{
  "encoder_arch": "conformer",
  "model": "contrastive audio-text model",
  "dataset": "short read English sentences (LibriTTS-R)",
  "train_examples": 26041,
  "gain_aug_db": 6,
  "time_shift_ms": 50,
  "n_mels": 64,
  "hop_length": 160,
  "input": "log_mel",
  "spec_augment": true,
  "win_length": 512,
  "tokenizer": "word",
  "vocab_size": 5132,
  "loss": "sigmoid",
  "embed_dim": 128,
  "encoder_norm": "layernorm",
  "encoder_activation": "gelu",
  "encoder_mlp_ratio": 4,
  "encoder_head_dim": 16,
  "encoder_fused_qkv": false,
  "encoder_qk_norm": true,
  "encoder_inner_norm": false,
  "encoder_subsampling": 4,
  "encoder_layers": 8,
  "encoder_width": 192,
  "encoder_positions": "learned",
  "encoder_kernel_size": 15,
  "text_encoder_causal": false,
  "text_encoder_width": 320,
  "text_encoder_layers": 8,
  "text_encoder_norm": "layernorm",
  "text_encoder_norm_position": "pre",
  "text_encoder_activation": "gelu",
  "text_encoder_mlp_ratio": 3,
  "text_encoder_head_dim": 64,
  "text_encoder_fused_qkv": false,
  "text_encoder_bias": "qkv",
  "text_encoder_qk_norm": true,
  "text_encoder_parallel_block": false,
  "text_encoder_inner_norm": false,
  "text_encoder_drop_path": 0.15,
  "text_encoder_positions": "sincos",
  "init": "trunc_normal_002",
  "residual_init": "zero_last",
  "optimizer": "muon",
  "muon_scale": "original",
  "lr": 0.028,
  "momentum": 0.95,
  "nesterov": true,
  "orthogonalizer": "polar_express",
  "adamw_lr_other_params": 0.001,
  "grad_clip": 3.0,
  "steps": 6500,
  "batch_size": 256,
  "epochs": 63.9,
  "lr_schedule": "poly",
  "final_lr_fraction": 0,
  "warmup_steps": 190,
  "weight_decay": 0.007,
  "adamw_weight_decay_other_params": 0.01
}
Rows from block 5 of the audio encoder of a small contrastive audio-text model, named by matrix and row number. Rows with one number belong to one neuron. Each number is 200 + 20 x the weight over its row's rms, rounded and kept within 0 to 999. All counts start at 0.
Before each neuron's rows are labels from the 100 clips, of 14848, where the neuron reaches its highest value: "responds to" is what is common among them. Only what is clearly more common there than usual is listed. The data: short read English sentences (LibriTTS-R).
# fc1: first MLP up (encoder.blocks.5.ff1.fc1.weight, 768x192), inputs 96-143
# fc2: first MLP down (encoder.blocks.5.ff1.fc2.weight, 192x768, transposed), outputs 96-143

responds to: the word "he"
fc1.266,219,206,184,211,220,185,182,215,211,193,166,185,183,200,214,191,185,248,227,202,221,174,176,186,207,185,255,198,190,180,183,169,216,193,191,202,194,154,196,202,189,204,198,211,213,182,218,200
fc2.266,230,200,204,178,175,189,231,202,207,201,223,215,232,157,220,207,192,212,212,182,209,148,205,194,205,209,227,179,185,179,196,245,189,177,172,193,226,222,186,162,233,214,223,201,212,228,190,173

responds to: the word "not"; the word "did"; the word "do"
fc1.566,180,188,201,175,187,221,226,195,186,186,215,200,192,210,258,218,180,178,210,234,195,165,205,174,198,163,230,206,195,208,175,213,213,184,204,184,175,222,186,194,199,224,192,194,188,186,212,212
fc2.566,228,206,203,221,218,214,196,195,206,231,204,202,197,175,200,190,180,186,203,206,152,270,200,214,230,208,219,237,166,178,197,216,199,223,225,205,205,193,195,171,199,211,187,207,200,212,170,189

responds to: the word "why"
fc1.700,224,192,187,156,196,158,189,207,224,188,202,209,182,202,189,188,208,228,220,168,189,185,207,186,207,205,215,173,182,200,213,243,186,207,202,206,197,214,203,195,202,204,210,180,192,191,191,183
fc2.700,188,170,198,225,203,171,185,245,203,205,209,200,205,195,169,199,188,197,189,187,167,229,223,208,219,238,192,184,164,178,171,190,204,182,183,179,204,192,192,207,224,179,206,241,186,194,192,203

responds to: the word "that"
fc1.676,250,200,196,204,172,146,231,158,225,221,206,219,190,171,224,210,204,190,226,187,188,221,224,202,187,166,209,202,212,217,203,164,194,203,231,205,182,243,214,167,195,156,224,220,214,157,178,204
fc2.676,253,176,183,213,215,207,240,207,263,233,225,193,240,179,186,223,173,199,220,174,170,199,209,169,192,208,240,195,193,197,209,224,219,219,239,215,188,167,204,213,174,182,207,186,211,219,212,166

responds to: the word "this"
fc1.732,200,171,173,175,192,169,198,209,198,221,198,217,197,200,205,142,189,227,223,178,212,218,196,185,216,177,209,260,212,200,222,169,216,211,201,209,213,211,189,180,199,198,199,171,195,200,182,175
fc2.732,183,200,197,228,183,197,205,195,181,218,211,199,228,173,181,154,215,178,176,206,209,186,220,187,184,216,178,215,182,177,206,189,181,223,193,184,222,225,213,179,216,212,185,187,195,236,217,205

responds to: the word "not"
fc1.669,235,216,204,212,203,235,205,224,203,221,206,191,189,192,240,233,198,226,192,196,198,204,205,180,214,187,189,232,186,174,176,183,232,212,192,192,217,169,180,213,169,214,211,222,164,211,206,211
fc2.669,218,204,196,209,198,187,209,211,172,221,184,220,235,215,204,213,204,200,210,176,189,200,166,233,210,216,225,240,177,201,170,222,198,189,214,228,229,187,197,185,184,175,215,251,185,219,206,196

responds to: the word "what"
fc1.148,196,177,181,203,185,174,203,239,181,192,182,208,212,236,225,230,210,206,253,195,183,199,221,218,186,191,170,248,190,202,169,230,215,199,175,215,197,228,223,211,180,209,147,214,179,209,180,189
fc2.148,232,215,232,210,213,203,200,172,174,204,208,192,228,190,171,149,203,170,194,209,187,197,165,171,212,216,208,221,229,174,174,187,190,189,214,247,215,208,184,190,190,237,203,212,210,209,199,198

responds to: the word "she"; the word "he"
fc1.649,203,210,186,205,203,173,210,203,186,200,249,197,192,197,201,207,223,196,150,221,200,173,230,209,201,203,200,228,222,187,237,220,178,202,162,187,243,212,158,164,198,154,233,168,214,198,240,200
fc2.649,188,190,197,191,227,195,208,231,214,180,194,225,195,188,208,221,164,213,205,196,203,191,180,198,175,189,186,207,193,166,153,186,193,208,198,197,213,169,185,175,189,165,202,209,197,200,211,214

responds to: the word "to"
fc1.403,227,237,198,200,163,193,177,194,169,173,178,184,218,189,207,167,206,193,222,195,185,199,227,173,219,212,185,188,212,224,208,173,199,221,217,199,192,196,195,209,212,219,186,152,183,166,224,192
fc2.403,180,210,202,193,236,225,200,197,232,176,178,157,214,212,191,199,171,216,212,226,203,190,216,228,232,186,204,182,225,188,189,159,175,207,224,194,191,154,205,188,209,203,184,185,198,209,178,201

responds to: the word "he"; the word "is"; the word "said"
fc1.394,175,201,226,194,185,213,185,183,191,184,219,252,189,216,208,179,181,176,207,234,214,184,218,184,207,183,197,203,183,206,180,192,209,172,225,172,175,195,183,238,213,224,200,166,210,195,241,206
fc2.394,239,171,205,221,208,189,192,185,207,213,209,231,181,208,181,169,172,194,170,200,215,226,197,227,187,192,207,213,206,225,229,237,163,187,215,190,205,212,194,224,210,207,171,170,184,235,212,171

responds to: the word "what"
fc1.271,195,163,175,210,176,155,213,214,162,219,200,193,234,207,204,192,209,216,198,196,246,214,181,220,212,212,186,204,208,209,189,217,177,227,179,211,235,214,225,181,220,172,213,206,190,167,159,202
fc2.271,186,189,230,214,197,166,192,188,184,169,219,226,190,201,208,190,158,201,215,226,179,214,198,219,202,207,189,185,167,203,206,194,203,172,222,164,206,194,217,171,188,229,221,201,209,205,211,187

responds to: the word "what"
fc1.242,220,192,200,169,175,206,178,181,213,168,179,246,193,177,227,183,192,216,200,201,231,216,177,164,192,176,197,210,237,233,211,206,211,182,195,174,221,209,206,166,226,208,221,174,167,225,191,150
fc2.242,205,193,206,184,179,201,194,196,196,157,228,214,166,233,223,237,192,181,216,173,204,197,187,185,181,239,221,212,188,199,188,195,213,186,187,196,209,227,213,222,198,201,194,202,189,163,181,200

responds to: the word "not"
fc1.442,201,165,195,208,215,214,157,177,200,223,240,214,218,184,206,196,214,188,215,170,188,183,203,186,193,218,194,165,200,209,188,231,262,185,197,238,244,230,228,218,219,220,172,173,190,176,171,202
fc2.442,198,220,178,200,207,211,191,197,209,205,201,194,226,213,192,226,216,183,225,193,213,208,197,218,241,213,247,187,210,190,214,216,192,220,194,222,182,193,196,182,162,247,189,193,190,190,172,161

responds to: the word "not"; the word "never"
fc1.73,230,154,214,233,191,223,188,190,223,206,180,205,177,171,213,247,195,188,259,183,194,189,153,198,196,210,185,196,191,234,183,178,228,242,203,209,198,209,209,234,189,197,195,166,179,192,205,219
fc2.73,209,192,195,195,240,213,216,198,145,158,182,158,217,166,184,198,188,232,203,214,204,194,195,209,195,204,213,226,185,175,181,210,221,156,186,201,252,225,179,196,199,219,194,208,199,202,174,195

responds to: the word "to"
fc1.547,205,187,194,190,201,256,164,174,201,205,204,161,220,199,206,218,200,213,226,186,198,184,246,194,224,227,226,181,218,192,200,211,215,184,212,209,179,197,182,229,204,149,223,182,207,154,171,201
fc2.547,193,191,208,200,231,208,173,214,243,200,179,188,229,192,196,204,241,161,201,157,186,201,198,195,219,203,218,176,193,190,210,204,183,212,167,208,204,184,210,211,210,220,194,182,158,211,193,190

responds to: the word "that"; the word "what"
fc1.193,191,202,173,216,179,150,212,215,204,184,208,219,204,187,197,191,211,202,242,190,192,164,194,212,203,211,230,161,185,216,174,212,178,216,162,216,229,200,205,194,227,217,215,200,187,211,172,241
fc2.193,197,184,212,176,192,208,190,180,183,205,201,188,225,185,246,231,170,196,212,219,172,183,161,211,224,206,196,184,227,223,182,213,185,216,212,198,219,200,192,210,205,193,206,212,201,181,203,151

responds to: the word "not"
fc1.600,215,183,185,231,191,188,209,195,218,225,182,191,195,205,237,193,209,196,228,211,168,172,177,207,218,246,188,179,235,202,172,208,165,167,220,188,226,240,225,195,209,199,179,163,198,180,184,172
fc2.600,224,193,177,208,193,224,205,171,220,201,217,220,195,191,200,211,186,214,191,185,195,212,210,197,208,186,189,193,193,174,188,191,169,191,176,209,211,198,208,259,176,209,191,252,190,217,188,196

responds to: the word "this"
fc1.346,212,193,208,206,199,181,175,170,200,238,210,226,241,166,225,232,194,178,205,204,177,194,184,196,203,176,189,192,196,221,203,215,201,196,252,230,186,187,197,144,226,218,213,174,173,200,197,216
fc2.346,179,184,213,221,214,204,215,196,173,220,194,193,203,205,223,162,171,180,207,195,216,214,204,192,172,223,220,217,197,200,173,202,185,205,256,233,176,217,236,165,192,214,189,210,211,194,188,215

responds to: the word "this"
fc1.281,206,167,187,239,167,186,209,203,185,206,218,268,238,229,185,179,174,206,188,195,173,164,174,209,221,198,198,179,195,224,219,174,192,203,191,185,204,215,197,233,232,202,184,196,194,195,201,214
fc2.281,227,169,211,215,213,169,197,239,174,230,170,204,185,213,210,173,194,185,204,178,192,189,169,186,215,169,213,238,192,190,165,166,197,199,215,203,183,189,204,245,210,239,207,183,220,213,198,177

responds to: the word "to"
fc1.169,212,209,223,183,242,201,186,190,170,194,210,224,198,170,177,224,189,212,200,207,203,175,206,185,237,168,198,166,167,223,199,175,240,197,198,191,224,199,246,200,184,169,193,205,193,212,188,193
fc2.169,192,197,226,196,211,174,185,186,217,166,181,181,201,186,175,192,209,186,160,202,199,213,214,205,201,209,203,168,177,206,185,220,234,200,216,229,195,193,213,206,157,190,203,180,197,213,223,178

responds to: the word "to"
fc1.603,183,205,174,203,159,215,199,199,236,194,157,219,206,210,215,204,165,201,206,198,202,181,200,163,244,199,202,205,223,178,189,211,186,222,182,196,202,197,232,192,194,178,199,160,197,194,185,206
fc2.603,176,201,230,214,215,193,182,187,204,214,172,239,203,191,199,205,183,213,195,219,213,186,200,175,221,170,197,198,229,179,180,196,233,223,200,202,207,211,168,228,212,221,190,246,164,201,184,208

responds to: the word "she"
fc1.20,215,186,200,142,229,225,210,204,187,186,203,174,201,207,192,190,205,235,180,207,198,211,182,201,202,193,212,205,205,197,199,184,186,203,197,223,209,222,204,187,161,229,195,213,225,189,216,234
fc2.20,184,217,199,185,211,189,186,194,240,198,228,202,213,226,199,203,221,230,224,177,213,188,220,209,199,232,209,231,205,199,174,186,193,192,184,234,166,209,168,181,169,205,203,167,231,171,235,222

responds to: the word "be"; the word "will"; the word "was"
fc1.421,208,194,216,162,226,218,205,186,178,200,208,183,192,180,220,203,214,201,159,195,218,217,190,163,177,227,187,170,172,207,183,214,204,219,195,240,213,222,183,216,199,206,220,217,216,194,177,205
fc2.421,194,189,172,199,191,219,173,203,173,228,258,190,199,224,202,223,211,184,193,174,215,199,221,209,241,220,206,201,219,224,218,231,182,192,214,167,190,211,205,199,205,195,200,205,220,191,204,185

responds to: the word "was"
fc1.453,157,224,200,208,183,208,219,217,180,209,216,219,204,192,202,184,186,211,253,203,209,195,180,220,209,213,202,187,169,155,232,177,172,191,210,192,177,219,193,209,235,204,214,200,238,204,193,210
fc2.453,198,212,237,185,192,182,173,216,220,201,183,180,197,186,192,187,196,175,244,172,192,202,214,203,232,197,209,191,184,203,200,238,207,204,218,180,181,180,193,216,200,156,231,206,170,207,198,210

responds to: the word "that"
fc1.182,229,192,185,199,198,190,223,195,179,242,209,225,194,150,247,199,180,200,236,219,188,218,176,208,223,179,210,195,220,215,195,197,204,217,219,212,202,195,199,172,179,215,206,229,182,207,202,211
fc2.182,227,195,225,193,213,207,259,208,184,196,193,206,191,207,161,225,185,213,213,212,198,190,211,196,213,189,213,184,192,175,220,176,207,223,250,194,188,207,178,191,213,214,196,166,210,187,183,210

responds to: the word "what"
fc1.664,158,196,192,172,159,208,194,216,197,202,212,224,193,207,216,198,212,188,184,171,227,184,215,208,170,199,210,213,188,152,224,202,192,209,181,237,224,226,183,220,211,204,215,202,197,219,180,193
fc2.664,187,178,213,208,209,189,203,233,188,198,205,246,188,217,181,193,219,178,186,195,191,208,210,196,208,199,214,203,218,182,175,203,221,211,231,222,212,211,157,192,200,227,201,208,217,215,197,190

responds to: the word "not"
fc1.385,161,188,197,171,194,169,215,188,206,261,179,182,170,198,185,201,192,211,208,164,202,203,197,195,183,203,210,242,227,201,237,178,195,230,201,208,186,197,176,173,173,233,202,165,244,252,197,212
fc2.385,185,161,173,249,195,221,230,188,197,211,175,208,199,208,171,161,208,210,155,181,216,233,206,163,209,238,198,201,215,158,171,170,197,186,209,179,223,166,201,212,203,220,215,171,200,215,221,196

responds to: the word "had"
fc1.224,162,214,166,165,197,226,254,178,205,208,195,190,192,232,234,187,217,191,202,225,190,191,206,194,194,214,212,197,200,198,163,206,147,197,164,229,195,183,205,192,188,205,230,213,188,175,193,222
fc2.224,161,194,181,160,208,209,198,180,193,213,249,199,194,166,201,212,186,197,228,162,190,182,174,187,199,182,202,200,220,218,196,220,227,229,219,241,226,183,228,194,167,208,183,218,197,224,213,226

responds to: the word "be"; the word "to"
fc1.287,212,208,240,191,175,197,211,194,187,200,185,217,176,194,232,178,220,192,186,206,222,222,221,201,208,177,187,198,187,223,194,209,195,219,156,243,200,173,220,198,225,182,193,171,216,210,214,193
fc2.287,246,177,172,200,182,186,250,183,190,225,209,179,207,194,211,233,182,184,151,178,205,178,192,215,212,187,175,193,203,199,202,203,191,196,203,251,214,178,220,181,194,235,208,206,232,216,246,195

responds to: the word "me"; the word "to"
fc1.79,238,179,210,198,203,218,237,244,185,203,187,202,186,204,210,226,217,183,178,206,209,183,206,201,187,217,198,195,213,134,188,195,164,216,182,189,203,197,158,210,214,201,225,204,212,211,227,176
fc2.79,150,200,187,198,206,204,227,247,195,210,195,202,216,189,195,229,183,190,166,171,197,217,244,238,195,211,199,187,250,192,218,206,189,180,195,205,222,195,175,232,230,215,225,190,177,233,211,192

responds to: the word "be"; the word "to"; the word "a"
fc1.572,214,141,221,182,196,222,230,204,197,236,222,194,215,222,199,218,215,204,165,228,230,193,189,187,181,221,171,191,198,184,227,209,199,176,216,196,210,185,175,189,187,172,206,198,213,208,207,212
fc2.572,153,167,195,204,216,192,221,216,170,169,212,212,190,176,215,220,190,199,216,233,192,227,203,175,250,215,157,227,196,225,175,237,191,197,213,201,210,234,229,207,187,208,203,197,216,181,188,180

responds to: the word "that"; the word "what"
fc1.701,222,206,194,200,184,212,193,203,207,180,176,189,202,178,193,225,223,209,194,206,221,189,220,176,184,218,195,200,194,189,191,203,154,151,196,230,222,191,199,173,184,205,182,174,202,196,202,186
fc2.701,243,189,181,221,165,235,205,200,184,172,179,164,182,198,197,177,237,184,205,179,234,206,164,179,201,201,183,193,198,187,197,208,221,152,212,196,220,192,209,226,182,233,157,198,165,235,167,183

responds to: the word "been"
fc1.531,218,232,181,199,154,151,194,167,195,183,222,205,192,192,210,221,226,228,219,180,193,212,165,218,201,199,179,176,189,219,181,216,198,197,210,209,166,233,204,193,208,187,214,196,209,183,196,215
fc2.531,154,222,169,161,182,214,213,218,208,234,200,231,204,188,176,220,178,217,196,240,185,221,192,222,232,213,200,211,203,213,226,213,197,188,212,170,196,191,200,218,185,199,221,190,188,201,208,191

responds to: the word "to"
fc1.728,219,210,191,178,200,208,163,173,188,171,191,193,215,216,192,185,197,158,178,200,190,173,214,214,205,169,197,200,180,229,193,217,215,168,224,179,195,209,223,204,234,203,203,202,197,162,200,207
fc2.728,215,176,195,195,235,223,200,187,209,202,173,176,183,192,197,173,206,185,209,219,208,203,212,216,207,174,210,247,233,177,202,197,210,226,213,173,207,208,206,199,191,223,182,185,145,209,243,223

responds to: the word "she"
fc1.747,218,215,205,216,228,185,208,209,189,213,225,198,219,186,227,219,169,194,194,223,208,201,158,188,187,191,238,195,201,223,215,204,188,204,181,197,199,187,183,141,186,221,226,180,191,192,198,176
fc2.747,213,196,210,178,218,190,181,228,212,155,201,218,209,215,185,220,149,205,203,189,223,174,179,220,193,184,193,208,204,183,183,204,212,175,164,164,171,220,232,201,183,188,203,188,210,185,159,161

responds to: the word "she"
fc1.3,213,202,186,216,179,223,198,208,187,188,198,227,221,214,185,212,240,206,168,221,214,182,213,207,197,198,207,202,208,212,191,236,168,204,216,220,220,227,177,156,185,181,198,196,235,189,196,241
fc2.3,234,175,185,172,218,239,204,207,191,190,223,244,229,188,212,188,187,220,232,196,200,208,191,157,176,183,205,233,198,219,190,198,181,185,208,229,184,232,178,146,182,209,190,209,215,178,194,187

responds to: the word "had"; the word "have"
fc1.692,199,180,156,200,185,183,170,182,184,198,199,211,197,181,198,203,201,184,225,172,174,202,183,212,199,204,212,204,186,217,161,194,207,187,209,202,175,256,177,201,198,234,189,258,198,177,194,236
fc2.692,215,223,165,214,188,193,197,238,202,187,213,198,217,238,192,213,182,197,227,155,201,194,245,236,206,159,184,194,237,211,192,199,178,186,214,180,182,189,209,226,164,205,233,199,173,208,210,243

responds to: the word "this"; the word "there"; the word "was"; the word "is"
fc1.336,227,163,233,196,210,164,213,190,206,204,223,234,223,181,178,160,184,191,204,205,200,202,196,212,184,174,195,193,221,206,171,151,200,193,241,200,202,217,224,207,192,209,198,207,241,195,207,239
fc2.336,233,171,194,225,186,219,210,185,238,204,207,180,219,219,194,189,214,181,225,178,171,204,190,186,202,188,208,204,188,215,189,240,174,202,227,166,182,179,213,196,205,206,201,184,182,222,209,208

responds to: the word "she"; the word "you"
fc1.109,202,238,210,206,225,166,215,213,223,221,189,173,166,173,175,194,235,184,254,235,226,179,197,202,201,181,226,194,217,194,179,191,213,149,186,175,201,199,214,211,201,200,214,171,215,204,187,192
fc2.109,190,170,214,217,245,225,178,210,217,196,218,222,188,156,202,196,185,187,226,204,236,179,212,201,183,209,202,178,213,159,213,179,203,185,223,192,195,181,205,171,205,221,197,204,235,208,216,162

responds to: the word "was"; the word "not"
fc1.515,233,215,157,181,219,215,184,224,238,215,181,178,201,210,220,205,218,216,180,182,216,217,188,188,179,209,195,192,197,196,223,191,223,193,192,193,222,149,168,196,209,197,233,191,214,210,190,194
fc2.515,230,209,198,197,182,225,174,211,214,219,177,181,232,229,205,192,171,204,218,218,210,218,193,216,214,236,173,183,208,177,182,218,198,199,209,190,219,209,201,163,186,207,233,194,194,193,205,190

responds to: the word "what"
fc1.502,207,197,181,221,187,201,239,215,202,184,192,195,219,197,217,207,170,188,222,189,219,227,207,232,176,193,197,199,222,196,147,190,192,204,187,207,171,181,211,164,182,191,179,179,201,175,191,200
fc2.502,173,178,229,196,213,171,211,217,219,196,213,178,186,231,213,185,226,208,160,227,175,198,203,190,219,215,213,183,202,215,200,197,235,185,213,202,223,186,185,211,211,269,175,238,185,168,208,178

responds to: the word "me"
fc1.639,195,215,194,177,199,191,225,176,218,225,213,192,205,229,154,195,236,161,202,193,222,172,207,183,177,174,227,223,231,191,195,183,191,179,217,186,172,194,198,190,199,181,233,198,200,194,198,176
fc2.639,199,208,172,226,167,214,215,172,225,179,215,203,197,185,170,191,218,200,198,188,206,180,160,202,178,176,207,216,228,174,187,211,233,225,181,216,205,211,215,213,229,228,185,185,202,224,215,215

responds to: the word "what"; the word "was"
fc1.189,219,183,208,202,188,205,165,210,192,193,199,228,186,191,219,219,193,220,228,221,220,185,171,188,205,187,165,215,203,207,209,232,164,222,182,202,201,217,208,162,181,220,199,182,193,205,205,178
fc2.189,195,195,184,217,216,240,183,206,242,207,217,210,205,228,203,226,158,188,221,209,163,155,163,204,191,201,197,196,224,174,177,207,187,188,216,206,219,232,197,193,224,203,212,221,186,184,172,168

responds to: the word "that"
fc1.241,185,189,187,203,170,208,188,188,193,198,190,193,217,179,188,196,195,221,202,201,211,189,179,178,183,219,202,226,204,181,216,208,192,197,191,189,226,180,239,211,210,219,200,187,207,186,216,227
fc2.241,196,195,248,223,190,234,214,202,147,233,186,191,214,194,192,218,189,183,217,210,186,187,224,205,212,185,185,229,197,185,198,230,216,231,208,180,204,185,224,182,217,205,219,197,218,187,206,209

responds to: the word "be"
fc1.88,204,196,179,221,195,145,229,185,232,237,203,231,214,197,212,203,229,210,192,194,212,218,204,211,215,214,184,199,195,183,202,204,218,192,155,228,219,199,195,223,214,244,163,219,223,230,174,218
fc2.88,183,175,198,213,171,201,198,218,210,226,175,226,207,213,197,221,182,182,176,223,209,226,210,183,170,213,230,206,211,189,195,195,210,166,219,202,180,178,214,207,201,213,185,216,188,209,200,177

responds to: the word "be"
fc1.356,199,215,173,181,196,180,204,201,200,216,193,168,199,190,175,177,197,221,214,198,203,208,200,186,200,214,191,223,220,161,183,215,204,182,204,204,225,171,201,193,204,221,162,195,178,219,170,181
fc2.356,201,200,199,203,214,198,201,187,227,186,210,178,210,154,218,221,211,193,179,216,218,186,232,213,230,178,241,194,228,199,218,220,225,202,216,196,192,205,221,209,235,177,155,178,218,177,183,197

responds to: the word "me"; the word "to"
fc1.414,207,177,197,196,210,175,197,220,212,192,213,188,176,175,194,189,187,205,207,188,180,222,172,189,174,182,187,190,169,162,217,213,226,196,184,215,173,216,199,238,201,208,211,196,234,190,194,209
fc2.414,182,192,187,220,204,214,184,176,169,199,231,242,192,222,225,182,203,195,178,210,185,194,174,192,205,233,188,197,235,186,194,229,220,177,210,191,226,219,199,201,205,225,178,149,193,206,219,228

responds to: the word "it's"
fc1.544,198,216,188,221,194,245,190,207,173,198,214,233,205,214,221,167,228,158,211,221,226,201,194,189,186,214,183,202,234,228,215,205,213,220,223,186,170,211,190,238,206,205,163,219,160,185,192,192
fc2.544,176,215,228,222,234,212,161,214,161,192,214,217,212,208,184,201,190,234,220,243,221,189,206,187,191,224,222,187,192,197,253,194,181,219,205,224,193,198,221,215,177,187,187,179,199,196,216,231

responds to: the word "to"
fc1.530,181,196,186,159,212,209,195,169,186,185,208,184,222,189,193,224,188,191,208,167,191,167,228,246,225,182,201,210,214,193,216,154,203,198,194,182,195,202,251,206,199,226,244,210,188,217,204,216
fc2.530,196,192,166,172,191,213,230,201,229,170,181,206,187,205,190,200,166,188,222,186,205,170,207,234,227,213,222,215,211,201,198,199,215,203,202,169,199,194,232,192,210,199,166,205,166,182,202,188

responds to: the word "he"; the word "here"
fc1.445,203,212,175,178,215,189,207,233,167,161,182,191,188,144,205,201,225,200,236,214,208,200,217,226,221,160,158,200,220,183,213,193,204,220,182,215,182,191,218,199,174,215,208,182,205,208,208,225
fc2.445,192,170,199,222,257,203,181,212,175,191,190,213,195,174,208,246,219,193,210,212,183,233,213,185,226,186,187,206,197,181,170,199,204,206,205,168,215,204,198,174,213,233,233,208,196,172,190,252

responds to: the word "was"
fc1.49,206,181,178,182,196,226,234,236,195,229,190,151,192,197,220,240,228,185,160,200,187,197,196,186,184,192,172,196,197,224,212,245,245,214,173,208,208,204,188,187,207,225,200,228,189,219,226,190
fc2.49,225,229,193,190,225,186,219,181,154,209,232,207,203,223,175,229,198,199,183,230,212,203,203,211,192,178,220,195,204,199,175,165,190,199,227,187,174,185,212,196,195,207,201,180,213,222,175,217

responds to: the word "that"
fc1.72,196,185,205,192,216,187,251,220,235,185,205,178,204,196,208,191,186,232,211,203,212,205,194,163,201,183,209,178,203,194,233,178,199,197,150,169,189,187,221,169,236,208,201,233,192,179,181,200
fc2.72,178,225,242,195,224,224,250,183,224,185,214,207,199,173,175,195,194,209,207,179,188,190,218,176,207,200,209,169,211,216,192,235,168,181,208,219,178,187,212,194,195,151,191,217,214,197,205,208

responds to: the word "that"
fc1.304,166,214,190,177,214,193,209,213,196,198,201,215,235,254,211,207,179,198,195,233,228,189,227,220,198,207,234,201,168,191,187,181,210,192,199,175,197,177,227,175,203,227,191,212,210,236,196,172
fc2.304,192,188,215,216,192,214,191,211,216,219,210,233,233,200,185,202,220,212,213,196,204,176,240,193,227,230,188,216,197,186,180,212,225,209,203,177,206,179,200,215,210,188,164,193,240,219,185,204

responds to: the word "to"
fc1.767,228,211,216,170,218,232,181,194,188,192,194,198,216,210,211,210,191,217,202,188,196,179,185,203,212,180,221,155,181,182,204,212,207,192,179,187,188,173,212,242,240,210,227,197,206,214,220,176
fc2.767,199,189,195,199,187,174,194,242,209,173,192,171,206,223,227,202,174,227,213,192,196,221,210,241,237,188,207,224,202,215,183,185,197,211,212,204,231,174,206,191,211,207,209,152,224,217,187,208